config.yaml
model: "multi-label audio tagger"
dataset: "single notes of musical instruments (NSynth)"
hidden_act: "geglu"
patch_size: [4, 4]
residual_init: "none"
optimizer: "soap"
beta1: 0.95
precondition_frequency: 10
max_precond_dim: 1024
adamw_lr_other_params: 0.0014
max_steps: 2800
batch_size: 64
final_lr_fraction: 0.01
weight_decay: 0.2
Rows from block 2 of a small multi-label audio tagger, named by matrix and row number. Rows with one number belong to one neuron. Each number is 200 + 40 x the weight over its row's rms, rounded and kept within 0 to 999. All counts start at 0.
After each neuron's rows are labels from the 100 clips, of 14976, where the neuron reaches its largest size: "top examples" is what is common among them; "band" is the frequency band that holds the peak. Only what is clearly more common there than usual is listed. The data: single notes of musical instruments (NSynth).
# gate: MLP gate (model.blocks.2.mlp.gate.weight, 192x64), inputs 0-63
# fc1: MLP up (model.blocks.2.mlp.fc1.weight, 192x64), inputs 0-63
# fc2: MLP down (model.blocks.2.mlp.fc2.weight, 64x192, transposed), outputs 0-63

gate.76,194,197,239,235,170,212,229,257,248,172,121,211,180,303,153,152,213,152,194,182,199,147,162,226,256,182,253,198,248,155,178,252,164,189,176,218,238,257,192,174,195,182,263,300,226,155,230,191,179,195,91,218,226,248,206,178,190,167,198,228,218,149,177,224
fc1.76,152,263,231,215,222,155,151,244,202,197,218,188,197,185,212,211,266,179,230,161,175,198,255,173,194,179,178,197,203,254,230,163,165,175,107,198,174,154,212,168,193,208,307,135,213,217,157,252,212,157,195,185,171,177,115,221,202,154,269,222,109,178,118,204
fc2.76,211,242,188,173,207,134,199,180,182,254,185,220,230,170,127,182,118,212,189,156,194,212,271,155,192,169,186,227,233,282,240,167,219,178,207,172,217,157,199,125,151,196,148,212,161,261,167,194,253,244,193,200,249,144,121,152,194,267,222,246,182,253,267,192
top examples: octave 3
band: 0 to 250 Hz

gate.153,281,168,219,190,151,168,179,150,206,211,262,231,145,206,189,250,224,160,227,187,186,230,194,187,212,149,184,288,129,212,202,211,203,166,159,201,170,222,169,225,136,202,192,188,164,276,216,196,253,130,205,112,118,231,217,236,168,233,255,176,128,195,215,259
fc1.153,213,211,259,192,252,193,210,272,276,144,213,134,237,231,264,194,132,163,103,204,219,225,179,195,196,215,176,205,211,252,165,191,213,203,226,175,255,154,142,178,219,259,199,189,213,182,216,125,161,205,219,223,183,246,223,232,163,273,207,243,230,215,301,239
fc2.153,246,144,198,189,204,167,182,175,171,209,209,259,219,159,273,267,96,188,170,221,159,219,167,222,170,181,173,160,193,183,167,178,284,202,188,198,171,275,138,149,167,276,196,219,183,243,158,228,226,235,205,308,166,179,241,186,227,212,154,175,202,246,154,179
top examples: octave 5
band: 0 to 250 Hz

gate.18,209,238,156,211,171,211,241,121,210,197,95,242,213,234,137,200,217,286,241,175,189,172,264,285,178,165,152,212,205,194,181,109,165,178,270,125,212,205,169,208,155,263,153,189,187,168,168,244,193,213,200,171,216,209,162,231,248,203,161,165,208,204,169,222
fc1.18,183,173,165,265,217,257,165,246,319,205,245,172,163,216,185,200,260,189,160,217,143,176,206,118,188,196,227,209,232,163,208,240,208,207,217,214,171,188,179,194,226,139,237,228,155,136,206,148,221,233,147,177,243,248,197,165,135,285,200,164,190,134,148,163
fc2.18,185,191,210,179,208,294,243,185,210,281,256,139,215,189,207,168,205,213,113,204,162,121,132,157,156,207,177,233,245,259,243,233,211,212,195,213,165,269,227,193,188,176,217,178,115,237,183,210,204,147,179,109,225,151,193,244,179,200,175,254,200,160,189,242
top examples: bass; synthetic; octave 1; octave 2
band: 0 to 250 Hz

gate.13,274,211,246,196,204,218,190,231,197,203,220,170,255,177,245,110,216,179,209,163,132,215,199,175,137,212,170,190,297,195,252,145,216,167,224,214,199,231,271,102,216,193,188,159,78,163,190,205,199,161,153,160,245,238,206,224,204,235,160,172,222,228,205,190
fc1.13,126,213,215,249,133,248,272,229,267,188,212,190,249,140,169,165,256,222,224,204,217,149,216,198,180,206,161,200,210,203,171,250,258,210,186,183,191,222,148,211,172,201,243,102,174,226,109,204,198,269,155,176,174,185,119,169,168,208,193,237,205,196,112,205
fc2.13,272,170,235,208,112,202,186,205,170,146,204,227,143,124,229,223,244,211,173,171,238,195,245,209,190,208,182,198,279,234,235,234,243,177,219,239,238,188,199,133,188,236,199,163,85,198,225,154,234,208,229,219,140,237,246,252,216,190,129,129,207,209,247,221
top examples: octave 2; pitch class F; octave 1; note: F2
band: 250 to 500 Hz

gate.42,227,252,226,259,250,174,266,185,185,189,170,128,193,238,163,263,208,197,236,220,188,217,119,124,165,165,233,198,268,228,187,181,246,120,170,187,189,176,198,136,196,216,188,210,195,161,135,231,163,210,228,202,248,184,185,223,253,231,243,239,283,207,204,108
fc1.42,211,167,226,209,232,163,245,219,224,174,175,313,136,169,217,283,216,162,225,185,156,276,165,264,251,175,202,190,140,223,189,272,115,170,210,172,145,256,216,159,244,179,169,236,252,236,160,238,220,219,217,219,188,136,222,171,195,229,175,146,213,209,196,190
fc2.42,259,182,173,179,175,256,173,163,239,179,173,199,204,234,258,165,149,243,178,224,286,196,116,172,275,142,200,222,245,189,147,176,156,151,205,194,225,168,146,267,192,190,144,176,230,221,267,116,164,219,154,219,217,186,203,207,214,231,281,177,225,226,154,173
top examples: octave 2
band: 0 to 250 Hz

gate.37,257,213,306,198,236,178,209,230,169,284,169,268,171,155,204,133,156,220,198,162,149,158,171,223,215,131,173,249,162,207,215,166,211,171,174,225,239,149,179,195,152,182,227,256,114,163,271,186,182,212,199,221,212,164,166,223,221,205,188,222,232,244,206,290
fc1.37,205,200,228,175,191,288,179,153,173,206,219,191,205,197,239,221,191,193,207,221,150,253,321,283,151,201,214,149,206,210,202,252,192,184,260,234,186,177,195,238,249,222,147,205,271,190,163,252,170,202,173,155,205,208,251,192,262,145,261,212,180,273,132,153
fc2.37,159,225,144,234,153,163,189,257,211,113,149,283,151,149,218,293,181,208,173,262,184,187,176,161,278,193,167,236,170,216,233,189,219,210,247,199,156,218,225,242,143,193,152,227,200,241,167,216,222,213,147,264,195,184,157,240,158,199,240,176,175,236,233,266
top examples: octave 2; organ; pitch class D; note: D2
band: 0 to 250 Hz

gate.146,179,200,186,252,90,181,200,232,148,180,283,211,173,220,212,273,169,184,222,195,189,163,227,189,181,205,211,247,228,150,147,196,241,222,202,178,203,140,202,208,232,245,214,207,203,117,202,216,155,187,179,169,150,213,192,245,240,248,252,147,87,149,279,210
fc1.146,227,175,234,226,299,181,188,151,234,185,158,202,192,299,190,186,155,277,293,178,229,235,240,242,198,221,231,159,193,181,236,209,179,179,218,227,208,272,212,194,213,134,266,156,199,205,199,196,194,163,163,216,154,193,227,238,187,156,195,226,252,221,88,161
fc2.146,259,207,201,146,185,169,131,205,239,255,177,188,180,165,247,200,199,182,239,186,204,264,189,231,206,183,154,106,214,172,317,212,171,201,236,159,177,129,179,160,202,158,222,248,155,206,165,212,224,243,218,166,188,155,199,245,97,166,219,275,179,169,220,176
top examples: octave 1; pitch class G#; note: G#1; note: G1
band: 0 to 250 Hz

gate.75,234,209,109,213,140,167,237,230,231,217,262,229,157,156,126,241,199,234,212,214,192,196,162,177,174,243,201,184,182,193,213,200,234,238,209,193,170,163,194,147,251,192,224,272,239,122,135,234,267,184,228,212,191,243,124,236,183,224,141,143,191,152,282,164
fc1.75,158,171,221,141,151,164,215,238,136,219,222,153,165,174,281,241,225,239,191,172,186,202,150,253,138,198,170,236,225,234,162,214,231,239,196,244,164,140,196,154,189,248,239,265,197,168,127,203,237,151,173,223,209,290,187,247,232,192,186,253,194,206,261,276
fc2.75,182,233,171,223,178,185,178,108,185,214,194,162,137,204,188,197,212,221,232,207,171,300,211,137,177,213,282,261,263,191,127,178,215,169,97,213,135,210,143,188,228,206,204,228,169,230,203,183,148,136,169,235,249,247,241,160,224,206,165,191,244,177,162,217
top examples: pitch class G; pitch class E; note: G5; note: E6
band: 1000 to 2000 Hz; 500 to 1000 Hz

gate.82,168,233,227,224,118,155,207,175,198,210,173,124,130,173,123,240,181,146,191,208,185,180,233,164,185,219,122,212,151,224,170,230,248,240,164,203,257,221,169,220,144,193,188,146,213,231,183,156,211,118,283,206,199,263,279,184,167,189,209,189,193,272,213,173
fc1.82,255,206,137,148,100,201,138,227,162,177,193,189,187,184,192,199,205,273,177,143,121,177,235,188,184,242,150,171,224,200,143,166,192,263,271,216,271,216,197,235,230,150,152,191,223,160,153,257,208,228,154,199,232,182,220,197,274,260,162,188,200,239,167,177
fc2.82,175,214,148,222,217,188,146,176,227,138,119,262,167,229,179,210,155,256,205,228,192,259,253,112,218,241,220,275,204,207,220,177,284,247,217,244,244,202,199,227,198,164,213,206,236,169,135,267,202,181,242,170,245,156,131,280,242,178,225,192,200,201,190,190
top examples: octave 5; pitch class C#; note: C#5
band: 500 to 1000 Hz

gate.191,212,188,214,242,190,169,163,217,137,211,134,255,164,102,179,230,241,204,233,170,204,227,172,190,256,120,240,181,170,207,174,253,126,232,224,165,223,148,141,247,264,224,233,224,220,164,291,234,188,218,126,250,165,215,180,224,189,170,186,253,180,205,203,248
fc1.191,268,198,161,212,229,227,160,220,244,164,222,183,241,178,136,272,144,201,207,230,205,199,133,163,179,234,144,164,197,149,203,224,197,170,251,229,183,199,239,245,189,153,216,248,178,241,161,290,219,180,177,156,246,197,242,176,158,163,210,244,236,230,178,69
fc2.191,197,145,248,219,171,263,201,218,218,226,153,208,211,103,192,174,251,172,196,193,227,201,164,186,160,218,156,161,265,247,164,142,176,140,124,181,238,131,225,243,272,208,143,155,190,181,167,166,135,213,257,225,184,269,192,175,192,133,239,168,213,188,188,157
top examples: octave 1
band: 0 to 250 Hz

gate.78,275,222,237,159,189,229,222,243,218,225,218,175,160,172,167,191,232,225,218,147,209,158,230,174,192,179,199,225,184,289,256,104,266,149,171,270,242,141,190,124,173,229,201,213,239,242,251,210,187,180,247,281,181,197,222,169,192,187,244,211,225,261,164,138
fc1.78,218,156,235,169,225,239,191,281,288,265,232,201,240,254,223,197,200,145,223,185,171,188,158,175,173,123,302,226,156,228,177,192,178,192,238,245,156,212,209,193,160,165,197,156,246,218,193,211,228,166,168,231,213,182,274,164,202,191,144,249,173,230,104,161
fc2.78,163,267,211,132,233,208,268,192,175,154,188,184,233,152,161,174,208,172,128,217,187,244,189,165,272,256,231,254,192,192,201,163,232,185,96,179,235,210,244,165,144,262,217,192,171,247,275,160,189,193,127,181,158,221,181,239,183,227,251,196,224,194,138,231
top examples: bass
band: 4000 to 8000 Hz

gate.64,167,208,158,147,167,162,254,203,176,235,137,173,182,218,283,149,225,145,218,174,144,238,192,136,278,226,235,178,292,267,236,259,205,235,185,206,232,136,227,204,232,267,201,117,226,202,173,209,237,208,220,227,258,224,176,202,225,248,233,214,189,230,232,179
fc1.64,185,193,229,104,169,157,161,136,123,190,214,258,277,199,192,149,146,206,178,159,181,211,226,248,250,236,219,236,201,229,153,180,152,145,199,245,229,224,164,135,167,193,216,203,171,220,237,224,279,173,198,253,267,179,208,194,243,150,158,226,152,250,158,231
fc2.64,134,248,193,202,227,141,207,202,167,197,187,144,196,295,168,242,193,227,197,228,223,279,230,158,166,132,194,160,146,215,178,174,189,296,229,189,120,208,185,230,217,196,187,181,129,158,149,180,175,239,127,148,204,177,195,197,180,192,228,293,234,169,205,162
top examples: octave 1
band: 0 to 250 Hz; 250 to 500 Hz

gate.101,246,264,204,154,176,169,243,216,246,167,183,187,166,178,162,165,186,211,205,240,221,176,205,148,233,190,163,134,169,219,169,205,92,200,129,231,181,261,221,145,229,207,215,215,238,101,250,212,186,235,178,185,184,315,191,171,265,221,231,178,201,231,220,146
fc1.101,207,241,162,141,228,218,214,217,223,211,185,141,189,213,192,263,240,201,177,216,218,102,211,188,205,155,143,113,239,201,220,219,157,215,136,252,215,236,197,150,277,184,199,210,207,159,214,242,232,150,228,133,268,255,243,176,149,194,216,183,208,286,149,144
fc2.101,153,276,200,201,206,166,264,167,193,172,138,234,155,282,211,199,247,186,231,223,138,160,156,177,234,182,182,210,216,204,278,174,136,195,235,198,199,270,205,176,212,217,168,183,236,204,190,155,78,231,271,213,203,242,183,149,251,165,205,228,163,242,224,247
top examples: keyboard; octave 7
band: 0 to 250 Hz

gate.104,299,210,176,240,199,125,154,271,161,258,224,241,206,214,224,231,237,254,194,156,216,163,168,274,244,143,156,225,220,160,189,191,233,145,259,246,217,170,168,212,170,262,165,218,242,210,153,164,191,164,199,192,269,211,264,167,256,174,243,244,227,186,174,201
fc1.104,215,219,237,250,163,223,168,219,166,194,173,135,189,218,153,208,172,281,163,209,230,237,236,291,231,130,207,155,242,195,208,210,272,184,255,180,143,122,167,145,129,266,189,205,218,214,198,135,165,183,204,200,171,153,250,234,252,254,260,173,209,205,205,178
fc2.104,190,190,199,190,237,193,138,264,212,222,201,255,164,199,217,176,172,163,260,211,199,220,211,230,156,174,227,152,271,181,221,208,215,203,224,142,202,215,148,241,127,114,93,261,252,219,196,209,222,234,181,253,106,247,130,201,176,154,223,192,149,202,166,221
top examples: octave 5; pitch class B; note: B4
band: 2000 to 4000 Hz

gate.107,209,223,243,230,209,117,186,171,233,179,190,203,169,199,235,181,195,197,156,217,208,193,194,244,217,186,256,172,137,174,189,207,114,199,265,202,220,191,227,171,187,218,221,282,108,185,193,148,199,287,235,186,210,169,302,193,252,226,172,237,315,210,172,221
fc1.107,215,222,178,155,172,139,293,161,204,210,170,249,213,215,233,166,248,198,179,183,212,148,164,195,128,209,168,289,266,153,259,239,208,212,202,180,166,234,240,196,309,195,260,222,191,138,233,250,243,214,250,247,220,220,229,150,214,212,164,223,214,224,199,260
fc2.107,131,217,196,181,165,165,216,240,191,226,186,227,240,187,196,141,201,233,175,115,192,220,152,170,186,224,216,184,166,203,209,164,175,194,259,116,178,313,162,199,210,207,264,241,245,222,128,223,196,161,260,173,202,224,201,230,210,150,182,243,115,117,174,152
top examples: pitch class D; octave 6
band: 4000 to 8000 Hz

gate.116,171,203,258,188,182,162,144,158,192,144,230,269,217,159,97,208,185,171,163,223,268,223,179,189,188,179,200,200,269,192,146,217,216,254,153,196,236,231,243,182,262,175,222,271,193,236,185,207,191,139,150,114,150,244,221,172,230,244,180,212,252,155,261,186
fc1.116,169,157,158,243,234,176,162,201,196,191,170,190,233,269,229,128,170,180,168,182,199,158,138,216,224,147,266,155,130,254,139,276,161,275,205,265,218,248,187,137,255,221,228,215,154,159,214,205,250,165,222,174,211,256,154,171,210,177,240,215,149,166,186,210
fc2.116,197,130,182,198,244,255,179,208,148,190,223,167,235,199,187,179,251,204,239,141,303,243,141,217,224,203,236,100,195,257,245,267,168,199,232,214,277,238,216,132,190,199,127,244,189,206,207,191,217,190,219,279,128,218,196,201,203,236,175,220,218,223,159,200
top examples: octave 1
band: 0 to 250 Hz

gate.11,159,175,161,157,200,272,144,224,235,234,163,152,223,235,179,182,150,183,250,264,248,221,155,205,172,169,203,191,201,203,206,188,241,122,281,143,202,295,178,172,258,262,144,187,184,177,169,156,193,224,157,228,201,170,200,202,245,259,237,166,214,232,165,121
fc1.11,274,137,190,183,210,136,198,194,182,206,122,197,167,134,164,251,186,132,276,246,147,229,222,236,185,251,196,143,214,185,198,217,170,198,149,199,196,172,210,221,138,219,290,232,166,259,198,246,247,187,199,145,241,146,235,163,156,164,147,247,235,194,222,177
fc2.11,227,253,127,182,153,200,191,185,246,161,213,177,167,278,263,255,221,254,154,224,159,186,196,220,294,157,177,209,216,253,132,233,260,242,145,195,207,241,162,175,196,178,201,203,184,241,182,152,158,180,265,196,173,207,214,288,231,206,223,189,195,177,239,286
top examples: pitch class D; octave 2; vocal
band: 250 to 500 Hz

gate.5,157,160,221,178,251,173,261,187,287,210,217,174,186,132,164,276,199,219,198,203,172,208,195,259,174,255,205,169,215,110,200,249,225,203,113,171,161,237,214,148,179,184,217,228,167,200,251,116,242,140,224,229,240,167,184,138,217,227,178,179,209,138,237,157
fc1.5,239,147,151,180,207,264,218,181,281,221,224,259,231,101,181,256,135,257,201,175,139,199,175,249,174,220,240,194,235,175,212,199,224,195,223,228,156,240,255,223,217,244,192,209,132,144,178,219,211,188,207,179,221,189,191,179,167,231,287,206,141,172,212,102
fc2.5,160,154,237,174,139,162,208,202,198,202,202,212,120,192,184,202,177,184,157,213,214,206,255,182,277,176,218,205,182,136,255,225,222,193,204,190,219,172,144,172,193,185,221,217,279,164,134,156,273,188,136,261,205,222,85,308,238,223,212,193,177,176,201,169
top examples: octave 1; pitch class B
band: 0 to 250 Hz

gate.71,183,206,229,194,251,163,178,139,209,184,253,217,256,203,214,199,232,159,173,215,244,208,234,110,100,235,174,223,192,228,271,233,181,244,224,153,189,106,176,162,231,277,216,120,122,180,176,179,190,168,187,161,211,150,216,218,204,278,237,202,188,223,204,183
fc1.71,195,223,135,246,244,187,223,84,209,157,238,221,256,226,178,155,230,97,202,186,187,136,244,197,121,278,185,153,228,171,177,193,242,208,167,161,192,196,231,214,209,238,263,217,170,168,139,159,264,177,155,184,209,176,193,241,171,250,190,185,160,183,210,222
fc2.71,162,194,222,271,220,161,218,234,139,217,122,264,230,193,199,139,144,149,233,252,253,233,192,211,206,237,219,234,142,237,192,190,195,236,203,197,241,219,214,160,188,185,186,176,190,125,160,144,230,228,276,288,213,193,251,137,161,223,137,191,162,240,248,163
top examples: octave 1; keyboard; octave 2
band: 0 to 250 Hz

gate.46,250,112,166,221,138,227,261,146,243,164,196,211,183,237,187,198,149,140,267,201,220,166,226,175,244,226,235,171,249,114,235,237,194,184,209,180,235,263,133,209,256,163,255,261,171,206,199,201,186,223,155,176,194,216,165,240,159,267,224,190,180,240,177,271
fc1.46,157,237,252,192,178,156,202,174,222,224,202,191,210,211,190,260,241,201,238,274,133,320,195,188,233,176,189,284,185,232,168,168,196,239,257,169,207,240,175,159,207,126,157,213,244,140,201,181,200,258,190,148,222,183,194,274,196,246,118,153,180,190,196,232
fc2.46,211,192,162,228,237,200,259,261,205,152,239,217,193,244,263,176,166,217,214,103,206,214,250,259,188,153,197,178,260,162,177,235,171,143,264,195,271,153,232,196,120,198,222,162,160,229,242,258,187,184,196,120,178,212,178,247,218,238,208,241,180,277,185,165
top examples: octave 3; pitch class F; note: F3
band: 0 to 250 Hz

gate.136,116,159,226,195,180,244,257,211,221,237,129,240,195,164,171,179,143,208,158,189,169,207,159,121,233,213,255,199,176,184,180,211,247,177,208,157,186,167,203,141,153,163,227,154,256,251,280,223,235,180,236,156,194,133,161,192,249,217,146,175,267,192,120,188
fc1.136,181,116,179,194,213,197,154,209,211,269,199,205,162,211,251,177,255,178,261,184,194,278,190,143,221,250,174,141,191,172,226,216,205,201,255,183,226,198,145,274,178,174,215,167,235,261,203,187,277,141,189,225,194,269,175,151,256,210,194,216,240,213,185,315
fc2.136,213,200,194,268,173,169,198,228,222,227,253,199,138,226,236,172,229,105,150,266,194,142,259,199,121,209,246,271,192,274,206,307,166,196,189,208,257,167,190,242,243,169,202,246,196,224,159,190,215,209,210,189,294,155,216,210,186,192,203,157,163,189,200,216
top examples: electronic; guitar; octave 2
band: 4000 to 8000 Hz

gate.109,236,180,297,197,172,203,214,187,278,183,177,235,162,202,180,195,217,166,204,205,162,157,239,164,286,235,159,244,231,160,156,187,239,250,216,154,169,194,196,187,257,167,269,245,154,265,247,227,218,178,115,256,252,196,266,227,184,148,265,204,207,239,208,201
fc1.109,181,185,282,180,243,183,137,256,170,188,234,236,233,174,196,193,196,200,169,208,219,253,181,169,187,239,115,256,167,197,135,202,148,201,193,143,234,215,123,207,217,248,178,230,219,111,147,226,245,187,146,183,192,281,258,155,221,217,239,152,194,170,146,150
fc2.109,199,222,309,149,203,222,144,146,223,208,170,251,231,142,219,179,152,277,249,199,224,152,236,217,229,168,251,194,201,223,235,171,270,221,166,141,209,230,148,234,207,268,124,196,220,276,192,187,182,119,250,201,182,185,198,187,230,193,179,246,250,184,215,234
top examples: pitch class G#; octave 7
band: 2000 to 4000 Hz

gate.20,212,167,190,158,177,224,206,176,209,134,186,235,132,195,208,211,136,119,150,230,203,196,111,169,259,252,114,211,189,244,218,225,156,272,262,152,194,254,197,192,204,230,203,213,221,218,202,225,234,172,166,199,151,204,285,173,229,256,150,243,172,258,242,171
fc1.20,136,258,189,173,151,177,113,240,216,218,179,206,175,210,232,229,201,227,162,179,297,180,263,233,262,215,211,215,215,131,166,204,175,259,228,167,250,288,154,196,161,187,239,202,170,240,228,259,139,137,211,209,160,189,197,199,169,212,182,232,262,240,203,266
fc2.20,231,217,220,232,189,178,201,158,195,247,267,245,212,220,230,213,135,156,205,210,289,149,198,177,190,221,185,219,213,196,160,259,218,277,259,252,121,275,184,184,248,206,205,156,272,109,158,174,233,179,230,216,203,253,247,176,158,209,169,209,225,236,261,241
top examples: bass; octave 5; guitar
band: 0 to 250 Hz

gate.133,214,218,183,133,202,140,312,250,130,268,215,212,131,163,217,237,203,221,196,231,194,266,211,155,237,155,255,174,125,251,170,195,228,201,162,182,170,165,187,192,215,109,188,259,184,220,218,172,221,192,271,170,170,178,236,182,214,140,174,188,193,208,231,253
fc1.133,182,177,233,153,117,232,233,104,155,127,230,173,214,180,145,263,184,135,155,160,204,196,228,227,246,202,270,194,210,124,219,221,201,225,199,146,134,218,182,242,185,163,150,217,132,154,195,160,203,200,268,226,256,222,141,198,235,181,197,180,194,234,230,176
fc2.133,268,283,145,202,260,233,160,265,262,220,247,218,226,194,219,186,212,158,242,236,163,206,217,165,183,178,186,253,191,219,214,228,160,182,208,178,233,195,115,248,186,183,146,222,268,189,224,170,132,200,237,189,145,134,174,147,185,269,215,224,260,248,145,232
top examples: pitch class G#
band: 2000 to 4000 Hz

gate.169,170,244,146,244,230,243,229,218,222,158,180,255,291,242,167,200,141,189,172,207,224,233,182,216,181,243,161,205,197,151,200,208,271,201,183,130,177,131,153,143,219,248,181,161,165,169,185,205,262,225,242,127,145,204,149,239,186,147,219,232,212,155,208,289
fc1.169,291,153,169,98,226,189,148,190,215,178,189,160,166,213,244,288,280,150,160,235,162,172,187,184,201,233,246,199,191,130,176,196,200,189,233,214,277,220,260,167,168,204,226,246,116,190,249,250,241,212,245,196,198,215,171,213,195,158,157,192,152,201,180,216
fc2.169,189,153,270,226,210,231,189,132,238,185,251,202,203,282,250,186,197,248,230,259,110,193,230,230,197,128,200,203,226,139,117,220,163,212,226,199,287,243,229,187,214,212,213,227,224,254,227,180,227,208,197,134,181,272,208,174,109,210,204,193,222,169,235,224
top examples: keyboard
band: 4000 to 8000 Hz

gate.22,199,237,237,170,229,227,236,196,237,232,144,190,234,185,107,208,188,188,172,101,219,251,184,143,228,237,274,200,190,176,169,264,207,240,161,210,134,208,162,246,218,250,210,182,216,151,166,202,141,140,259,198,236,171,213,202,199,156,300,248,197,203,209,261
fc1.22,235,171,235,266,185,217,266,222,210,171,165,178,198,162,179,215,145,132,182,160,219,228,181,191,230,198,143,193,178,169,249,178,212,137,203,199,130,174,127,183,228,244,231,145,239,154,209,212,238,197,208,155,261,111,229,190,204,193,277,158,242,309,212,161
fc2.22,173,265,129,213,189,226,155,204,201,198,258,226,255,197,151,150,238,194,159,190,286,176,213,225,184,297,204,289,276,162,101,199,234,204,213,222,184,205,171,188,220,156,174,236,196,192,151,125,121,187,189,202,167,191,171,178,184,234,221,226,217,153,205,236
top examples: keyboard
band: 0 to 250 Hz

gate.142,168,260,220,262,172,111,137,172,178,199,155,214,182,170,234,269,162,139,249,202,190,198,178,202,198,255,202,212,251,177,198,226,202,115,246,145,204,202,220,191,177,226,181,254,200,195,221,292,132,208,159,221,270,196,214,170,242,195,229,153,267,231,209,128
fc1.142,209,171,198,212,214,168,165,187,220,206,204,246,182,219,141,331,160,217,161,228,232,226,250,295,217,204,217,237,170,179,186,267,174,162,132,177,192,236,218,207,211,203,242,230,196,279,204,246,250,228,139,200,173,217,251,163,231,163,185,85,178,220,194,178
fc2.142,244,178,234,233,232,122,158,232,208,179,247,129,129,136,222,105,198,238,195,189,227,260,195,206,253,244,188,182,248,183,212,143,238,213,190,193,229,145,206,198,293,169,140,143,211,227,230,211,190,249,193,169,156,171,175,182,183,196,235,248,110,179,210,174
top examples: octave 2
band: 500 to 1000 Hz

gate.9,220,208,215,175,236,199,262,226,258,147,192,231,213,223,198,271,185,158,223,286,161,164,165,165,207,190,188,207,138,258,155,214,163,273,183,114,201,204,130,229,282,212,165,220,264,254,145,198,181,274,181,153,212,201,245,175,267,224,193,210,239,228,196,192
fc1.9,196,223,256,204,232,195,216,242,193,234,280,124,248,262,213,177,243,241,163,148,246,221,226,228,196,141,225,204,250,190,198,186,221,178,207,248,269,227,143,186,167,190,256,275,181,201,273,188,194,187,253,202,163,143,229,238,188,221,176,278,287,172,216,256
fc2.9,209,247,160,219,118,170,264,213,183,234,162,122,218,154,230,145,191,141,221,187,215,193,207,122,146,155,200,202,161,177,207,223,122,206,217,204,165,267,192,173,138,201,164,239,232,99,214,262,239,191,126,242,197,189,180,190,174,187,186,194,210,253,214,267
top examples: keyboard; octave 7
band: 0 to 250 Hz

gate.168,202,260,225,201,160,245,182,205,223,254,240,164,182,168,228,197,271,206,215,198,143,176,277,175,227,284,213,248,244,235,200,272,230,231,223,207,151,84,205,222,258,153,189,163,132,138,258,258,175,207,146,195,218,239,163,217,191,192,225,201,199,163,174,187
fc1.168,128,163,207,200,219,234,153,246,196,196,195,199,194,170,250,230,157,184,185,168,162,242,135,166,206,255,167,139,180,235,209,184,209,139,207,206,147,155,217,158,186,168,236,215,154,153,118,243,200,155,196,159,242,309,102,155,214,183,151,191,242,171,204,147
fc2.168,234,209,249,213,178,219,244,191,146,223,184,172,209,189,107,209,166,148,185,184,194,197,191,146,158,213,234,133,278,253,225,171,195,237,224,185,136,216,143,172,150,207,128,246,180,272,195,231,217,214,262,236,195,237,226,252,252,174,189,292,204,277,231,230
top examples: pitch class G
band: 1000 to 2000 Hz